config.yaml
n_mels: 64
win_length: 512
decoder_width: 192
decoder_norm_position: "pre"
decoder_activation: "swiglu"
decoder_connector: "mlp"
decoder_tie_embeddings: false
residual_init: "zero_last"
batch_size: 128
weight_decay: 0.0
Rows from block 11 of the audio encoder, named by matrix and row number. Each number is 500 + 50 x the weight over its row's rms, rounded and kept within 0 to 999. All counts start at 0. Numbers have three digits each. After the name is the row's rms in percent of the matrix's.
# convs2: second depthwise width-13 conv (encoder.blocks.11.convs.2.weight, 288x1x13, trained with AdamW), a 13 kernel
convs2.104 101:582580515498510591507492586498458528528
convs2.105 098:496505516557500490467504591564439402455
convs2.106 100:467406430490513576545449443471553488507
convs2.107 104:532496499369474577509524509555543459478
convs2.108 089:479491527511461406450466511488430449404
convs2.109 101:583566579552502568450478524500472542463
convs2.110 101:546480441526486526569455390513465443462
convs2.111 094:540462507495495551507565466520586588577
convs2.112 085:485522468493533517447456466379407498517
convs2.113 101:511472554507453516503502495606599446451
convs2.114 094:535590502492569557487480512438402528511
convs2.115 100:505509466410499533429428479439412503504
convs2.116 097:534493464548482426485515455459506490367
convs2.117 098:511495498399453598530456430478518516541
convs2.118 103:513506484576490448397482456400514480504
convs2.119 093:475472487412458393460520464547534495444
convs2.120 083:454460517466410424534520509559544578521
convs2.121 102:447577440508513489412467486430522553550
convs2.122 101:443506444416497528528441414465473478435
convs2.123 104:550482498532585492533507473457396434550
convs2.124 113:440521486482375448420506471507517545502
convs2.125 102:516475462473508552625449458442444501501
convs2.126 111:487522479426484580594538511438454447484
convs2.127 099:516543479544585479428411526547533446478
convs2.128 088:576541583503564510542590537475480459511
convs2.129 106:525467537433571483450504481624491492465
convs2.130 106:510430500589578443449509486551500432494
convs2.131 095:529493534571533546614535494419491484530
convs2.132 097:482507521507475439402545558578533514428
convs2.133 097:492515596439506499517613518554521516452
convs2.134 089:487544486451548446458603477499574533445
convs2.135 109:473462459499531517522603474394476493562
convs2.136 114:488505545500509501472407554592585529538
convs2.137 110:493484363502547551516563484501552491535
convs2.138 087:471499484438448500525519399484595553541
convs2.139 102:490491492560617481504537483606468492522
convs2.140 096:492523509555522517434371439512550478487
convs2.141 106:511540474504552452430420581542459544545
convs2.142 113:538419557487501439472500474450596439524
convs2.143 095:493487503515537476472462587604418450512
convs2.144 103:465435466486410414468537542464474440476
convs2.145 100:542505514523525606608482553494548472520
convs2.146 101:510517501500413398389474496483520504517
convs2.147 090:620553524523510576483463483534477435474
convs2.148 096:475593536502474433445448467497594499468
convs2.149 099:502504469565529424407397476502494474508
convs2.150 087:535590560400508477494461516512500431453
convs2.151 099:513471509545454440410486607550495536502
convs2.152 090:484565484414428464504590521529542474454
convs2.153 094:486506552420452509529442492520487392434
convs2.154 105:504414496539422472444529549421553534512
convs2.155 097:460460448435467407501453456584491499535
convs2.156 096:504510421422437423434434480501512527483
convs2.157 106:389467578487506510433503499431478535541
convs2.158 115:489473498460444385517598453476494470492
convs2.159 086:521531483506557526509518412400458424466
convs2.160 090:443449534463542504433426445454521547567
convs2.161 081:594539541566598516511521520530467449527
convs2.162 102:489482502576558605587504440525495515492
convs2.163 110:548406493515532578553436472519482543439
convs2.164 101:454553457501413425418478466438507485502
convs2.165 106:502514503457412557571585422497473495480
convs2.166 109:467511489505521618596563471471465525493
convs2.167 103:541520466423500578512454406475499571521
convs2.168 088:566487525555449522516482496398495442417
convs2.169 094:503538536585529562607576513501501476493
convs2.170 104:431546575487496442419475491435493563531
convs2.171 097:543534539528512637483509512444442465510
convs2.172 095:532546601581512530530526501521519556578
convs2.173 103:445511482449465492480451616483488425446
convs2.174 099:504527496476483454451594614555514528525
convs2.175 107:511527513473634494505583534434502485485
convs2.176 097:522502455400493416541538506450483428544
convs2.177 084:539493441526575530564580522533542544567
convs2.178 097:548543520484503525520435461530532537368
convs2.179 111:494502512481505547405453630479495526519
convs2.180 116:483461496503541549548432411465418457545
convs2.181 080:503490405484538502474570511572530595531
convs2.182 100:487482487452534597458436558535417464481
convs2.183 092:508457514427427584514520472546540579538
convs2.184 109:443540455446415440409539526535505491497
convs2.185 091:454512594488385432457521484523482506507
convs2.186 084:510535516499527491559588570480399441496
convs2.187 111:512506592544555569480520534478469489398
convs2.188 085:488478521479501532493555565552502591609
convs2.189 092:502448382503515404499502437509496540527
convs2.190 106:492495574494512443435453484421430457437
convs2.191 115:455518500534450442489561549504541608558
convs2.192 104:447482495420489476551565427415510532458
convs2.193 095:471614479567549492476460579511515549513
convs2.194 107:481520431427461530469467546503510606560
convs2.195 105:465539537420477523611534570523504544497
convs2.196 101:487502482460376415429452494496499512509
convs2.197 112:524505468508449513578557439437511591553
convs2.198 115:543527428506592485569579529558509492524
convs2.199 101:475506540577481466389455507545523567536
convs2.200 094:465493521458463470484515538623530593515
convs2.201 098:507579472522518534566437463499558560582
convs2.202 104:528494519543558565524481444514460609436
convs2.203 105:464475484585536444493552439496595539538
convs2.204 098:512523552535533416447512429575482498576
convs2.205 095:527496480398516492487593525532525415453
convs2.206 089:511486477502441515534575546449383450487
convs2.207 094:528487483525573646495483540494544495509
convs2.208 105:508481512537537566606556551578524491532
convs2.209 104:534482480532542520581596546503484453417
convs2.210 112:501500511408362462478460498518495486529
convs2.211 098:517489474492457525487372420481495562458
convs2.212 092:529538519518472492649525441544512485497
convs2.213 069:582545584553530578487523556511482448506
convs2.214 091:451405475567558509423451449509521480473
convs2.215 089:468521481415457537593570451490495561482
convs2.216 103:513458497451475512581625545503504556507
convs2.217 094:437491559627537487476500510421509517504
convs2.218 098:506574569483457583451455461449567496490
convs2.219 099:486434472424489522404545468430462520543
convs2.220 112:536495500409456486565578485561516473425
convs2.221 086:464453455452440461533501376547484523512
convs2.222 098:525517435461423403469505493491481565569
convs2.223 106:500494533490518479430393577515555525564
convs2.224 099:504477425538571527469567488487570561431
convs2.225 105:474480532549499474550552443494582580575
convs2.226 103:507487497563437584623461480502496482498
convs2.227 095:502452461515594490434507423443523511428
convs2.228 118:480503528514500424527532506459391416446
convs2.229 113:515468509512498495471404383431481517543
convs2.230 109:502454569493487492493493413521577602531
convs2.231 100:504434471474494463631494572450513492491
convs2.232 095:468419492522506543458423465587540463445
convs2.233 104:544498502465576526467380452509486431493
convs2.234 110:515523490516565458476539371518521431535
convs2.235 097:519533541497386415440514484538506447527